config.yaml
train_examples: 15625
win_length: 400
residual_init: "scaled_by_depth"
lr: 0.0046
one_sided: false
adamw_lr_other_params: 0.0017
epochs: 149.9
Rows from block 3, named by matrix and row number. Rows with one number belong to one channel. Each number is 128 + 32 x the weight over its row's rms, rounded and kept within 0 to 255. All counts start at 0.
# convs1: first pointwise conv (model.blocks.3.convs.1.weight, 192x192x1), inputs 0-191
# convs3: second pointwise conv (model.blocks.3.convs.3.weight, 192x192x1, transposed), outputs 0-191
convs1.51 [105 179 136 100  81 170 129 126 136 140 120 139 115 123  86 152 138 107 135 139 164 132 126 113 147 133  98 124 116 145 144 165 119 168 105  96 171  50 178 201 180 153  88 131 142 166 134  72 121 127  69 149 144 124 166 130 101 118 122 130 120 217 123 130 105 178 171 148  87  72 128 154 104 146 101  96  88  89 100 153  85 100 175 128  87 130 117 123 125 120 171 146 100 185 198  92 175 118 171 112 145 127 111 145 105 138  33 111 124 180 133 139 136 134 110 105 115  90  95 134 141  88 106 120 109 156 114 136 166 127 186 136 208 116 168 154 122 177  91 164  95 116  94 103 154 154 143 145 112 157  81  84  99 124 115 121 184 105 138 110  92 141 148 189  99 120 126 144 150 195 142 126 165 123 111 149 104 108  90 185 162 119 118 190 223 127 169 147 107 161  80 120]
convs3.51 [ 83 100 136 104 101 137 131 125  90 113 116 154  85  89 149  87  62  70 134 145 149  96 102  70 100 113 162 117 106 139 108  74 138 182 124 184 145 137  75  50 106  87 170 125 131  78 128 100  94 103 181 109 126  30 100 150 115 140 139  78 106 191 104 185 142 101 157  70 131 134 126 135  69  73  87  90 145  73 129 125 161 117 187 121  98 164 161 112 147 101 178 121 109 159 111  70 123  93 167 165 137 121 116 122 125 142 138 145 117  97 116 147 132 148 169 137 130 114  94 143 136 115 128 188 151  89  49  67 111  78 128 135 104 149 116 112 131 130 116 157 157 148 121 137  96 134 165 128 131  84 143 117 116  77 117 151 127 108 152 132 110 148 103  60 100 124 127  68 129 120 127 109  85 166 141 139 144 126 184 171 117 106 110  34 133 171 133 119 199 129 102 151]
convs1.52 [119 165  74 143 116  94 136 104 108 128 118 148 157 153  39 112  99 151 181 101  43 174 166  50  96  90 146 208 182 140 112 156 105 141 122 120 143 123 148 111 107  91 168 104 107 178 144 139 173 154 136 118 151 164 115  62 117 100 150 122 104 131 118 124 116 170 174 134 137 142 140 140 165 143  78 174 115 119 125  99 197 151 105  95 141  96 131 114 131  97 106 157 110 173 123 185 189 105 176 150 149 151 125 164 153  94 103  94 121 169 165 101 121 117  88 136 168 157 188  48  92 159 159 127 162  72 147  95 127 122 102 113  99 162 116 126 131 130  90 107 109 130 146 143 125 171  99 148 122 103  94 170 131  73 114 128 108 115 159 162 168 118  84 101 147 100 131 107 145 106  53 126 138 138 168  97  80 135 117  54 110  98  78 123 154 162  99 178 138 165 181  97]
convs3.52 [126 136 103  21  85  82 151 160 114 131 128 113  90 139 164  83 114 127 115  93 159 103 107 179 206  97 118 121 171 148 100 111 112 136 111 138 110 132  65 147 122 128 121  83 138 104 175  95 141  91 109  83 110 129 139 157 123  78 169 143  73 132 144 148 146 104 147 107  99  89 103 131 129  73 145 118 143 131 147 126 177 110  79 118 105  88  50 126 110 110 165 175 116 142 155 153 155 152 130 120 116 152  74 145 144 113 166 119  30 123 134 142 151 120 144 130  64 106 123  91 100 116 136 100  73 159 121 171 181 165 182 154 113 153  95 115 155 103 146 102 172 111 122 163 116  83 115  43  95  99 115 170 106 123 131  94 107 111  85  95 200 132 103 164 128  79 153 114  91 142 123 121 144 201 173 157  83 144 166  94 158 106 121  88 109 113  90 111 104 110 183  72]
convs1.53 [156 114  93 166 125 140 119 134 136  89 120 118 134 126  65 151 154 102 108 138  84 161  86 154 136 168 112 130 104  84  81  90  94 164 101 148 147 108 137 104 127  69 112  99 171 101 165 157   0 161 119 139 144 125 181 147 157 155  95 131 152 107 109 141 102 161 128 143 122 158 149  82  95 181 127 135 144 184 149 174 125 153 139 124 110 135 128 110 133 124 184 160  94 152  99 133 127 127 101 137 134 103 108 116 132 166 154 212 134 199 115 120 175 122 102 145 132 158 147 107 168 156 184 147  65  62 173  85 135 168 133  85 139 170 109  97 150 132 169 105  85 137 229 107 150  94 171 151  67 177 100 109  93 160 159  67 103  73 135 110 108 101 145 111 165 121 106 128 114 136 111 152 152  90 155 132 106 138 164 119 120 123  49  97 122 130 171 118  99  84  91 112]
convs3.53 [121 145 123 148 159 158 164 103 107 122 118 151 164  81  56 111 134 179  88 107 140 110 122  91 145 172  85  99 153  88 154  76 194 116 109  70  98 120  85 100  97  97 113 119 111 132 123 177 114  99  84  90 146 102 158 158  96 115 101 175 133 112 123 160 112 124 151 120 106 157 116 194 109 151 121 121 111 140 170  72 132 112 180 134 119 137 122 145 105 148  76 101 117 127  99 131 115 133 119 141  83 183 161  99 149 112 135 120 167 122 125 166 136 135 149  96 163 164  83 122 115 177  89 142 113 168 157 233 101  61 170 152 179 203 148 158 100  88  93  78 122 108  85 150 103  84 178  80 186 127 124 114  97 131  48 186 128 135 124 132 137  82 108  89  98 121 122  72 121 132  91 116  85 110 134 104 102 107 126 100  82  97 143 107 167 147 100 193 105  84  73 127]
convs1.54 [122 173 167  95 141  88 109 160 129 145  92 157 185 144 130 158 112 101 136 135  65 177  55  82 131 135 136 103 124  49  99  99 150 158 185  98 197 161 123 128  69  76 135  82  47  83 111 126 128  79 165 134 168 130 102 109 122 153  73 105  90 106 140 107 145 124 122 116 110 149 163  74 121 160 135 170  99 171 100  79 151 130 101 157 141 102 166 153 163 143 179 128 141 148 113 109  92 135 116 168 155 121  96 122 171 210 147  94 125  72 115 145 122 120 141 112  93 157  79 162 164 120 170 112 130  99  73  67 168 173 133 166  88  76 117 130 115 118 145  73  87 165 141 129  86 107 151  57 127  71 108 123 150  91 103 115 142 119 122 118 146 129 179 103 106 123 191 122 127 191  93 117 118 106 109 149 120 134  83 129 111 108 114 171 163 122 155  94 138 168 135 160]
convs3.54 [149 133 180 169 109 134 219 162 107 117  78 157  71  82 135 147 180 136 151 142  68  98 166 164 119 122 112 145 140 120 137  96 124 135 152 175 110 142 156 179  56 102 155 160 123 146 134 130 160 130 134 115 132 109  87 109 132 136 122 156 136 120 160 132 129 129 160 169 164 193 159 159 123 159 121  76 176 142 165 139 146 109 137 188 142 163 118 145 157  81 149 185 212 109 166 114 121 126 111 137  97 120 133 143  99 159 136 138  87  93 136 121 143 121 166 151 145  65 132 140 148 179 160 140 145 169 127 180 122 146 154 160 123 136 107  76 181 113 130 108 155 151 171 148 179 150 105  85 108  78 167 140 141 146  36 144 114  83 135 143 165 137 110 150 109 163 212  80 106  44 139 147 185 124  99 137 126 118 115 159 155  50 187 152  93 148 164 123 115 124 163  95]
convs1.55 [165 171 187 219 165 107 151 124 162 171 127 171 158 156 155 164 131 121 115 118 141  82 110 146 109 153 116 134 168 134 146 142  97 120  97 128 133 182  81 125 111 102  66 116 107 121 116  32 109 125 141 160 112 184 132 102 133 151 147  83 130 108 152 119 146 163 106  74 130 119 119 108 125 113 129 107 115 127 117 153 201  85 105  99  97 152 123 124 120 146 151 110  61 176 177 173 102 120 218  71  71  72 113 166  97 132  82 140 157  95 139  98 120 168 176 104 100  70 110 102 138 151 149 148 113  81 107 150 122 156 137 130 150 136 197 158 128 164 123 174 157 221 147 140  93 118 113  78 162 105 127 123 139  69 171 109  98 126  94  92  97  94 145 116 173 132 121  70 106 138 144 121 143 128 172 116 101 119 118 132 163  33 137 128 111  96 136 167 163 136 130 137]
convs3.55 [184  86 100 160 103 101 169 148 196 137 130 120  69 173 140 159 136 168 187 131 143 122 142 144  74  83 149 168 117 102 136 149 109 153 155 139 113 120 137 170 142 154 132 123 169 166 146 180 136 122 135 156 179 174 143 161  82 105 162 133 127  95  68 210 136  69 165 112 160 175 124 146 166 186 112 129  75 113 160 106 120 124 113 183 143  75 119 115 117 151 149 135 140 233 106 179 100 134 149 146 128 131 100 166 119 113 163 143  84 145 109  91 141 139 151  75 161 147 114 112 176 109 162 120 179 158  90 163 182 158 137 135 100 122 121 130 167  85 105 181 151 141 157 105 151 127 142 138 181 136  96  98 163  61 138 196 109 138 104  79 122 187 159 167 131 118 162 140 105 127 117 173 139 177 177 125 124 141 161 162 164 211 147 174 135 107 139 129 146 135 152 129]
convs1.56 [103  77 112 107 152  91 124 101 148 112 155  97 154 117 130 124 126 105  91 132 112 137 189 115 113 102 122 119 159  65 155  90 140 147 123 193 136 132  84 148 161 135 138 179 104  76 107 147 107 178 130 118  97  93 130 121 130 167 158 180  64 133 156 180 100 106 109  80 181 139  87 160  90 100 105 109 133 140 141 160 157  81 109 143 106 172 135 133 127 176 124 126 139 132 120  94 153 185 144 135 111 138  93 148 120 184 148 170 204 142  85 111 141 128 103 175 109 111 170 110 136 141 125  71 160 106  71 147  83 114 106 183 116  98 167 131 120 103 134 101 153 151 168 152 131  32  60 191 162 161 159 165 106 105 137 133 136 166 197  26 126  96 128  74 176 186 119 122 168 161 137  97 125  99 120 137 149 133 150 110 138  60 150 135 105 163  94 172 136 143 155  90]
convs3.56 [145 144  60 168 130 171 112  64  98 156 152 125 153 128 159 147 117  99 185 150 164  81 139 171 156 111 127 128 160 163  89 135 101 172  79 162  98 126 123 123 106 126 101 129 146 118 135 129 150 161 139 130 161 137 111  98 133 135 137 111 158  50 169 159 117  80 129 147 150 121 116  98 165  88 155 148 113 110 164 123 169 132 159 110 162 116 142  98 162 122 133 127 103  96  36 101 165 148  89 128 123 114 136 114 172  91  98 139 120 207 102  65 117 151  75 108 146 182  92 109 172  29 101 136 199 101 114 116 143 114  95 202 131 153 147 112  73 156 129  54 154 131 139 126 153 113 161 122 166 140  90  97 144 105 142 114 138 166 142 101 119 144 103 197 120 171 104 152 149 147  40  94 120 181 150  89 130 132 110 196 165  95 102 152  76 161 132 105 160 166 116 154]
convs1.57 [174 149  64 175 144 162 115 100 134 143  97 129 139 132 130 121 118  94 179 200 155 149 116 165 191 113 122  96 123 159 130 139  42 114 100 128 140 167 113  85 143 114 126 151  68 137 108 109  98 159 105 152 122 101  70 123 155  83  87 118 100 169 125 117 136 176 118 176 119 104 120 123 136 143 190 111 120 109 148 177 165 120 133 118 127 168 138 111 116 123 115  92  69 105 152 167 116 128 111  94  74 147 136 143 113 175 175  66 167 171 132  66 153 106  96 127 141 169 129 127 150  95 172  90 100  86 132 179 169  94 114 118 190  85  63 155 148 114 157  97  96 159 147  80  75 120 148  84  82 145 111 162 163 166 164 103 132 211 164 111  65 123 159 146 111 177 101 124 102 146 116 122 151  93 136 107 161 142  72 165  68 192 139 120 141 116 191 103 112 127 154 139]
convs3.57 [ 38 211 115 165 112 131 103 154 130  95 125 185 169 141 155 147 151 144 126 112 145 145 127  96 108 135 169 143 103 100 106 114 102 147 139 133 169 110 138 113 132 144  57 140 180  84 119 188 129 128 137 130 115 116 131  96 144 156 142 165 109 118 127 112 132 123  50 146 130 136 158  50 103 135 170 157 157 124  87 135 173 157 191  99 131 146  77 107 128  96 129 150 134 199 151 155 147 161 120 130 236 127 180  69 106 143  95 126 151  77 100 113 112 187 132 112 125 161 165 152 127 171 169 189 118 137  83  99 101  76  70  37 101 121 140 144 156 115 137  82 117 150 141 122 157 109 111 100 124 123 104 115 172 168 138 151 136 162 126 151 128 122 170 135  84  82 155 168 140 170 159  80 145 117 120 106 152 139 138 122 140 153 166 122 174  75 110 141 166 175 174 187]
convs1.58 [193 101 158 151 118 134  46 102 136 171 102  93 120 109 107 105 102 158 124 133 133 119 170  98  86  90  63  98 122 123 100  95  91 110 114 132 135  67 104 143 119  76 153 114 127  78 153 131 152 135 101 114 124 114  96 102 131  78 119 145  94  84 123  60 194 144 187  97 143 113 132  30 129 106 171 135 122 115 211 138 102 179 156 178 137 196  93 103 118 139 175  92 118 148 118 105 123 125  88 133 152 110  85 126  69 132  95 174 130 144 119 107  62  96 140 176 109  67 115 128 160  99 107 149 123 150 121 115 130  74  80 191 170 144 141 195 161  75 135 154 110 141  79 144 154 116 123 148  98 109 111 134 180 168 118 141 117 127 101  76 157 171 143 121 113  69 150 152 188 121 127 115 117 104 194 143 125 101 146 179  85 147 141 103 154 108 107 112 122 105 154 120]
convs3.58 [208  88 112 123 176 143 156 129 145 174 138  97  96 182 122 144 193  95 124 158 107  45 102 118 139 124 131  74 115 121 147 105 134 113 154 133 136  49 108 167  96 123 188 102 156 135 181  83  81 156 165 134 101 121 170 125 139 128 179 123 147  96 112 126 149 114 106 129  98 123 149 159  80 148 133 147 125 165 125 179  98 196 170 153 141 176 174 161 168 133  82 160 146 154 125 188 102 124 159 128 178  71  56 133 165 118  95 140 135 147 149  82 170 129 127 142  39 141 131 151 148 141 157  97 145 112 178 161 168 134 112 128  95 153 139 102 191 141 164 176 101 162 144 175 114 127 198 139 132 143 172 132 114 131 107 160 166 153 149 164 139 155 109 125 150 170 142 147 143 156 121 165 146 143  93 106 136 114 153 116 120  94  90 162 216 147 133 133  98 134 169 196]