python train.py --arch="quartznet" --model="multi-label audio tagger" --input="mfcc" --hidden_act="leaky_relu" --kernel_size=9 --max_grad_norm=3.0 --final_lr_fraction=0 --warmup_steps=910 --weight_decay=0.1
Rows from block 6 of a small multi-label audio tagger, named by matrix and row number. Rows with one number belong to one channel. Each number is 128 + 24 x the weight over its row's rms, rounded and kept within 0 to 255. All counts start at 0. Numbers have three digits each.
After each channel's rows are labels from the 100 clips, of 14976, where the channel reaches its highest value: "top examples" is what is common among them; "loudest band" is the band of the loudest frequency at the time of the peak. Only what is clearly more common there than usual is listed. The data: read English sentences (LibriTTS-R). In brackets: how many of the 100, against the usual share in percent.
# convs1: first pointwise conv (model.blocks.6.convs.1.weight, 288x192x1), inputs 0-95
# convs3: second pointwise conv (model.blocks.6.convs.3.weight, 288x288x1, transposed), outputs 0-143

convs1.9:120099136097090152137157092098143164114093151060098169131114130137126121143111145133138116118118141153138122136096096086109151070109081139150140171159152141106129083126134135137119091137106144125085135152151128078104120133141150112095123135134158157132146146100138100147098079127111090095
convs3.9:145140157126133104144107120130082113138100139091078126116143174144164082113133142153145115165099118140121119142109098099097138110137125141133123129139111121163137137169143145134136124098178094070095159150124133102129185131144138156151144151160107135142124109110148148123101144134145150131100134143173132149126135132156109118105125096128155108181133084144169116122156155122099108117169149175103120169147064158129114144093125163122094
top examples: the word "no" (26 vs 4.4)
loudest band: 250 to 500 Hz (37 vs 14)

convs1.77:147159126130128165154167155143125114147058144174108155156162128181126142130116097132116139161131130100132110120099108112154147137156177116136163111148125136140148180165153121148132156136111119170151063106107117149133108144127156121134160148084099140105082100156134101141112119163132128095
convs3.77:141136165154123101106109106164136103175107122134154069148112103147142144143086160128109136131136125150137090169118119151139143164139146132127195123151083152121110106116148145111108162133149137127133118136118131121138143098150088148148118151147130150123125083091136111149122116128161128222072140090168133119150161119115107091185133118137121102145103096148138127122129144132102151112130096107125161120124172091146121151131113128122129
top examples: the word "still" (29 vs 1.2); the word "but" (25 vs 9.2)
loudest band: 4000 to 8000 Hz (58 vs 4.5)

convs1.229:131113151157103156129148146118109069086120163146124111119166086138135117146130149124110087123121133178108139155128116126150113159108092167140127116138164139142140123103185124178151110140157103106150104121114091135117137141110153136107128128124111153125126199108121144163142154143123135094
convs3.229:076159115098153096100119115151120112167160088157115114115122105137114149148124130154132165125131093103169108129070146125167133090102127131152119169099132118134103101121120096152159163103111155106095075103125096093141075179078135089176111132138159139151135156159121112118173141118111097145128116120130145099134111166157113166098162146097104108132051144100146121095153132156130088106145151159091146116131128156115178101073130090153081
top examples: the word "you" (42 vs 14.3)
loudest band: 4000 to 8000 Hz (27 vs 4.5)

convs1.146:136128075130142158172136123113134139111097133145098137116125100146129117150119144128170106071152137055147128151104124127141149138150122151116173128100093108140107108121156167126065152146140146122117116111165090140137134122148125057136127113144114093098121153111141148108116158148086089125
convs3.146:115139178095087099109135110094156143112115147082093167109108130137095124107121110136144118131125127169142132093145137116137138117110146105132117120109174148099124115118092120128138116131112175121106137089125137140174087185155160138110121103134159128096123092080162138122143162115155121093146138102097092139151161100109175129119136122135119105134091148138141116142143061097136115176128122127103151131125111124115138103149123075164142
top examples: the word "away" (51 vs 1.3); the word "way" (42 vs 1.3)
loudest band: 500 to 1000 Hz (41 vs 8.1)

convs1.236:174131145100108138114126128136127131084099169163074121146179133143090102136178114172154113117165124154154136116142107151128125136166104171152114129120075111141127106124129155136127135136122121141121094102132135098120126151128108125150148097152156148134137105105122144101130128100117080141
convs3.236:132099136140127152158118089140111068145084126148111154084145110102127113111165105109102101153148110124115157113135139150124164155104055125105098128130112114089090117116102159149100128143088136069138132174131106107167117146120139108139127132128125156124124134101149177118150091138144145110130124149137147129076189109080079101114119155118140163101079129111125129140167126087168125100150124106127141134093119124104103132124129131105126
top examples: the word "never" (67 vs 1.7)
loudest band: 250 to 500 Hz (37 vs 14)

convs1.7:171137140117134154135131124087167132110140128112137116156141149133092111088142145114101110115125144133168100122119094118134113132071127119113132113088100102111136145101134094163096136123101144141156158184154124155102147152122132127122168111145120131133164095105147169155103108113129117134
convs3.7:150168112118120101122139129098076117092130132102098145120123117146150120131137152111124129176124142143146117170108133141091147114130164164128088132162124153117159130128133109098141112177154136117161170124098100061114173107146116131148109137125162161097138165103161147122132173158140131122123150120115146122125100089092090107167172124173126148136157166089116087117138172110126156155072118127116173128074135117154123109097078149137153
top examples: the word "those" (35 vs 0.9); the word "little" (28 vs 2.6)
loudest band: 250 to 500 Hz (32 vs 14)

convs1.147:150097135172106144139137145126173096147123107191106087127130165155153086136167137149135156119118155125162168148164143126141128127158109123140153069069130126149110122120141115134119144120154084132109132165124115147135111112103122135142093143140148139094135155204109084125124130113136122100
convs3.147:119161140125142145137097073152110111127131117118133110139131138122086116140150140129094104155180131142061138107125167132136125141113105125108148113132164168161099161101115124150181171147091146124172165112117132144121038103128170151098162125112171124108081113143135110138108112077081110128158153119131127145145081099091116140070070108117149128141137119130126178128156121148109111146105143141157150126111132151175108132117131146144146
top examples: the word "not" (61 vs 9.2); the word "do" (49 vs 4); the word "did" (47 vs 2.5)
loudest band: 250 to 500 Hz (40 vs 14)

convs1.270:183112119126112164105129121090106108116119140148085117085109134130145099151145128154155146146127084123147161110161124112138089137141118085137152093106142126148151094156137109156127147160098122139108143138161128111159141134133165136127100089100122171158158116150157143141111105125091146116
convs3.270:144162053103122142151151127145120106128126126113114121184105123141091172136105108118096155116167156145115153157111127105211146146133143127081132123167109119136132131135150138128133182159142142134095139138131146110157099095132133153153083145118104125095123182094161170120128146121136089106112135138083127122118140193152151134141130124127147098095144120114171129106137081098136084118098192095144168113125121145143147112133132116121140
top examples: the word "not" (35 vs 9.2); the word "did" (27 vs 2.5)
loudest band: 250 to 500 Hz (38 vs 14)

convs1.239:137122121123138129154136149109112157131161165126097155145101181115138131114138155141182177114138159153071130115091140133122138147175116200093147113163111118129145132145078130174138149121113119164141114155126146138127134136150095122137102130125144153167106108131120124171127102174185158087
convs3.239:136166106132151164143090135084102077155150199143141108145113190101136147088121168115138149095117099170153112131118121104140070126171166117139134129136147133150140098173146104144142097118155148151114109121123070127128114155124119133116084154112119122119109148151126118094118157113122142168134100141148126107070138149111148128083122132107164118098171170134156142164164087053127120136137106106120149148146114113128146111142114112165114
top examples: the word "was" (40 vs 15.6)
loudest band: 250 to 500 Hz (38 vs 14)

convs1.206:113142121174124141147153113135097120168132128110180131148142145144120150121099171101144111144142101149134143128150122123158092167083148161109122142112120099142090148144171076123124136152096142149138137113126126125100141145134122159060127165059144131082164176158114120135142113114124125137
convs3.206:139082122092157144154116100121119122161110140130115121073116150177138148184117101099146142110122145146165085153109119162115101131139133122144159134103153100121171137120111128092122111110145163116158126103080112146112133141126129107117135128119140130129172143122106077162137153165153107123097160105121139103122138140148140131101165131102080153123118120125157116166142143144141101125150161065158186144096135144129112128094103163104133
top examples: the word "just" (58 vs 1.4)
loudest band: 4000 to 8000 Hz (44 vs 4.5)

convs1.286:130096149148116131128103171134117105121136090127080125116143156140101073141107111137124112131130132098130124152133155116148138111150112112103153162124095139161150124127146143115125141138124100122113130110099149127053095122145140136133133148176123126059111116152100101143140131160110107097
convs3.286:132109098117125120118124078139145157160159161180130079100131128175125158109135129110177132136113149116162151099113140116132135143096095129104134094121136150147168132140134125115105096133130134113157118110149098100103116134144119129130109130189110145136117129086128138124148160111093176115149142144139105131129123116147177115128133140098105109156110124122114116124149105107139087103137112162083115132118117128164139106150130134144163
top examples: the word "she" (57 vs 8.5); the word "her" (27 vs 7.7); the word "not" (25 vs 9.2)
loudest band: 250 to 500 Hz (33 vs 14)

convs1.157:157093131132099146112177108123087104098113115152106121145097114135113154103105110127150122177108137107098114155169095097128123150139123074134140124147112130097145140111153165071144115146097147159106124114089126159090162130130144111080116134091118127107128137147122119123107105103136133093
convs3.157:123140126114122118124156154138143200106130179131108108115107108136093140134119110126107131136124155144116093142153106146127160127125111078113106129155122095146130128100123130111179160081098163128122108134138126143093105163140138112128104122162136126113167168140106162130122122112150125107119125128128134079104146180147104110126142095105112128098104114116085125134140105128156156149109112157103093097099159131155182102120143141080094
top examples: the word "still" (28 vs 1.2)
loudest band: 250 to 500 Hz (32 vs 14)

convs1.220:173128117150130152150144099105136163082162169142075121132132132132131130088151124112145156131137146147143147132109128102099109142096105153121107122092097131104090132097119110099111084131114159137135114144133092161146145126119143180196103123153144147155119108113142082126146090100114127135
convs3.220:145122144117152177177110108094139109133119176127143157169105140102125162157132128096161133123090163162120140126092160132112116106100133137125133133133149164167131125122121141123159134185129150135117137161142163124118115118137074153154124083133155097129113069135124153141144148138142120135142131132170150119127145121080151168164121107081115137123088146123102152147115084140146124157137127131159108156139120115115132133136124129095119
top examples: the word "she" (36 vs 8.5)
loudest band: 2000 to 4000 Hz (28 vs 1.8)

convs1.276:166103074138111147123142141153190140147151120131109171088133139101187103184102147085148143119139163132144126108131180110124129123144139101164098142128149116126109153110097143105105100129128156123110124118111159123086147102147092138123104094123121136134131101139121161120094138092142137171
convs3.276:103128086087143112160111089149118116130137110165138112104130108166130109080141155136129131167112143131163126127071123076112127108111089114096076136137135136114134144120070127101147157139115108136161136112112175081172138106192116094079102144110092075134120143130154127121098141084165106157137081091123104088116147070150099119151125127103101141141119118109158130123135103102133089080133097125100144109154087116104107124079126132143133
top examples: the word "a" (48 vs 23.2)
loudest band: 500 to 1000 Hz (32 vs 8.1)

convs1.168:083137130179149145116100130148131123142171137145132132142132146120152137096113135147166137089144125144134121116154128141081086149090146148164118094138130123118121193106095133152121170138128125137129110156147122138080097091095121134149114144104101171139146112114132144122106154120125155124
convs3.168:128160129121171115125143113129120102161151133165109165111137128146159132155122121095130153106130142129170126135095088132151081157150121115166096133113131150081103124167158115157132142128138157129108093097104151115117116182152133163116137112150118136202139168120115150116126120104141138101163105176119077104154146138139115174083108107151131148117133089148129117106118142094115147134123130107160131121101148125122114119156127135150132
top examples: the word "it" (91 vs 15.4); the word "was" (90 vs 15.6)
loudest band: 250 to 500 Hz (55 vs 14)

convs1.201:148160141117120131136115111127160187164085130179119125102115115152130167176144111157114131144150080138147124112156126140135132105107128144152122092076145136145131117174139145103137167166187138131132125139109159141127120093154161115138147133192088122132159150110103140138137115154129133117
convs3.201:086136147124126144139128117110086134125133102096129102131111137125134102128156135140123143104128152151133105107133122095091119141091143110172056143131112138103136135093144157123147100099138148138145140106181187138132115120141140151163120186143122116133116148140152091127142147129117107149163159166098132134167148139096107097123160105103103102163097072137164089136146084090139123126139122117134130127110143119158121142113102088102117
top examples: the word "away" (46 vs 1.3); the word "way" (29 vs 1.3)
loudest band: 500 to 1000 Hz (50 vs 8.1)

convs1.282:152135127152160139103088108122124141118111139131121124099143133091117137156143115109144139129174083135111123132109066126110123087123104092122120129155166136124138140166175131113156150158097094124154122135139082102121108152127115110130137100163109169164190093134092203156117130078146101150
convs3.282:128124121121099088160130142146140106093135116116179155131120115159138141146152161089092173200174179153140101100145148100113118150166113096156126121122160101076161156119160113133120146131162130101145102132134114131148176127095132109113179101161110191166096139150150143098124108127100108113114142126097131094156144151125151177144103150132153161146124120132108111092127128168099124123112115129134104074138101102159122106117090188122155
top examples: the word "never" (39 vs 1.7)
loudest band: 250 to 500 Hz (40 vs 14)

convs1.173:136121165118108147148094159088089138142075111144125122158144145142130181137091189141111133144070133154152145125088123138069109142122128158121130125137113119106167118134143135140109127118119150163147111104154121117068149138146129088137147088155137128126119133129136110141113143113113145095
convs3.173:129169125130143114134159096167146145132086163088111139142141124138163163130109093124131144172130173148083110109159069152128132138130153116121125092135116134146147131106081119063103118164113098117106135140135132120132141122117141103125176102114133138122141148104108084150103110132094128180169126143092168099119126174155140103141074153124175145128152132137116139093092147129147118109132126096146158076102134110166096103134127103105152
top examples: the word "you" (48 vs 14.3); the word "must" (30 vs 2.2)
loudest band: 250 to 500 Hz (48 vs 14)

convs1.19:115094081170094141101126111148162105122195099101118138100088125151083128114154178131121108108135173113145092139150133132123135126169103130103109169101128133146159124142052146100072111136137106147160091089117137139145128131143128134136116144130153178135160134102140153127150102125139150123
convs3.19:132133115135129119157142161122125181101112120178098107157128092109139119136156141123120107078157126117107121090125164137124123166153110154100149121159143104149136132110146155148130103086105113117136131153128129116120177128086112130118137182118149101145156099067158140092145096129167151136124113127128118116110112134163066152150108118107133098151123113130106122089114152161142112110143137144099141154152141124154108106102177066127149
top examples: the word "a" (51 vs 23.2); the word "was" (35 vs 15.6)
loudest band: 500 to 1000 Hz (33 vs 8.1)

convs1.237:135139071114095135138138122116125150130121157117154134156120179145128173108133158103081137170110131102089119098111136164105151115138065152122141141145118164076123136066115125139151092184120099133120157118113116090112142128124154114122113121140156135137124129109110143132077112101129148172
convs3.237:111148127116138105145179105127164157125128155106107153189136103129092193083123133105156137100155140138080117142086075157169120117152155112108099093110154128112128159144177122094094145141160165125165147122134093167114121108135083093166139142128091128112133154109115120146113138167135097132153163100117108086086110086128148120092072105120175130134113138140127121152136122129094124116067102110108140128159143135160145123088124141105172
top examples: the word "was" (80 vs 15.6); the word "he" (49 vs 17.3); the word "she" (25 vs 8.5)
loudest band: 500 to 1000 Hz (27 vs 8.1)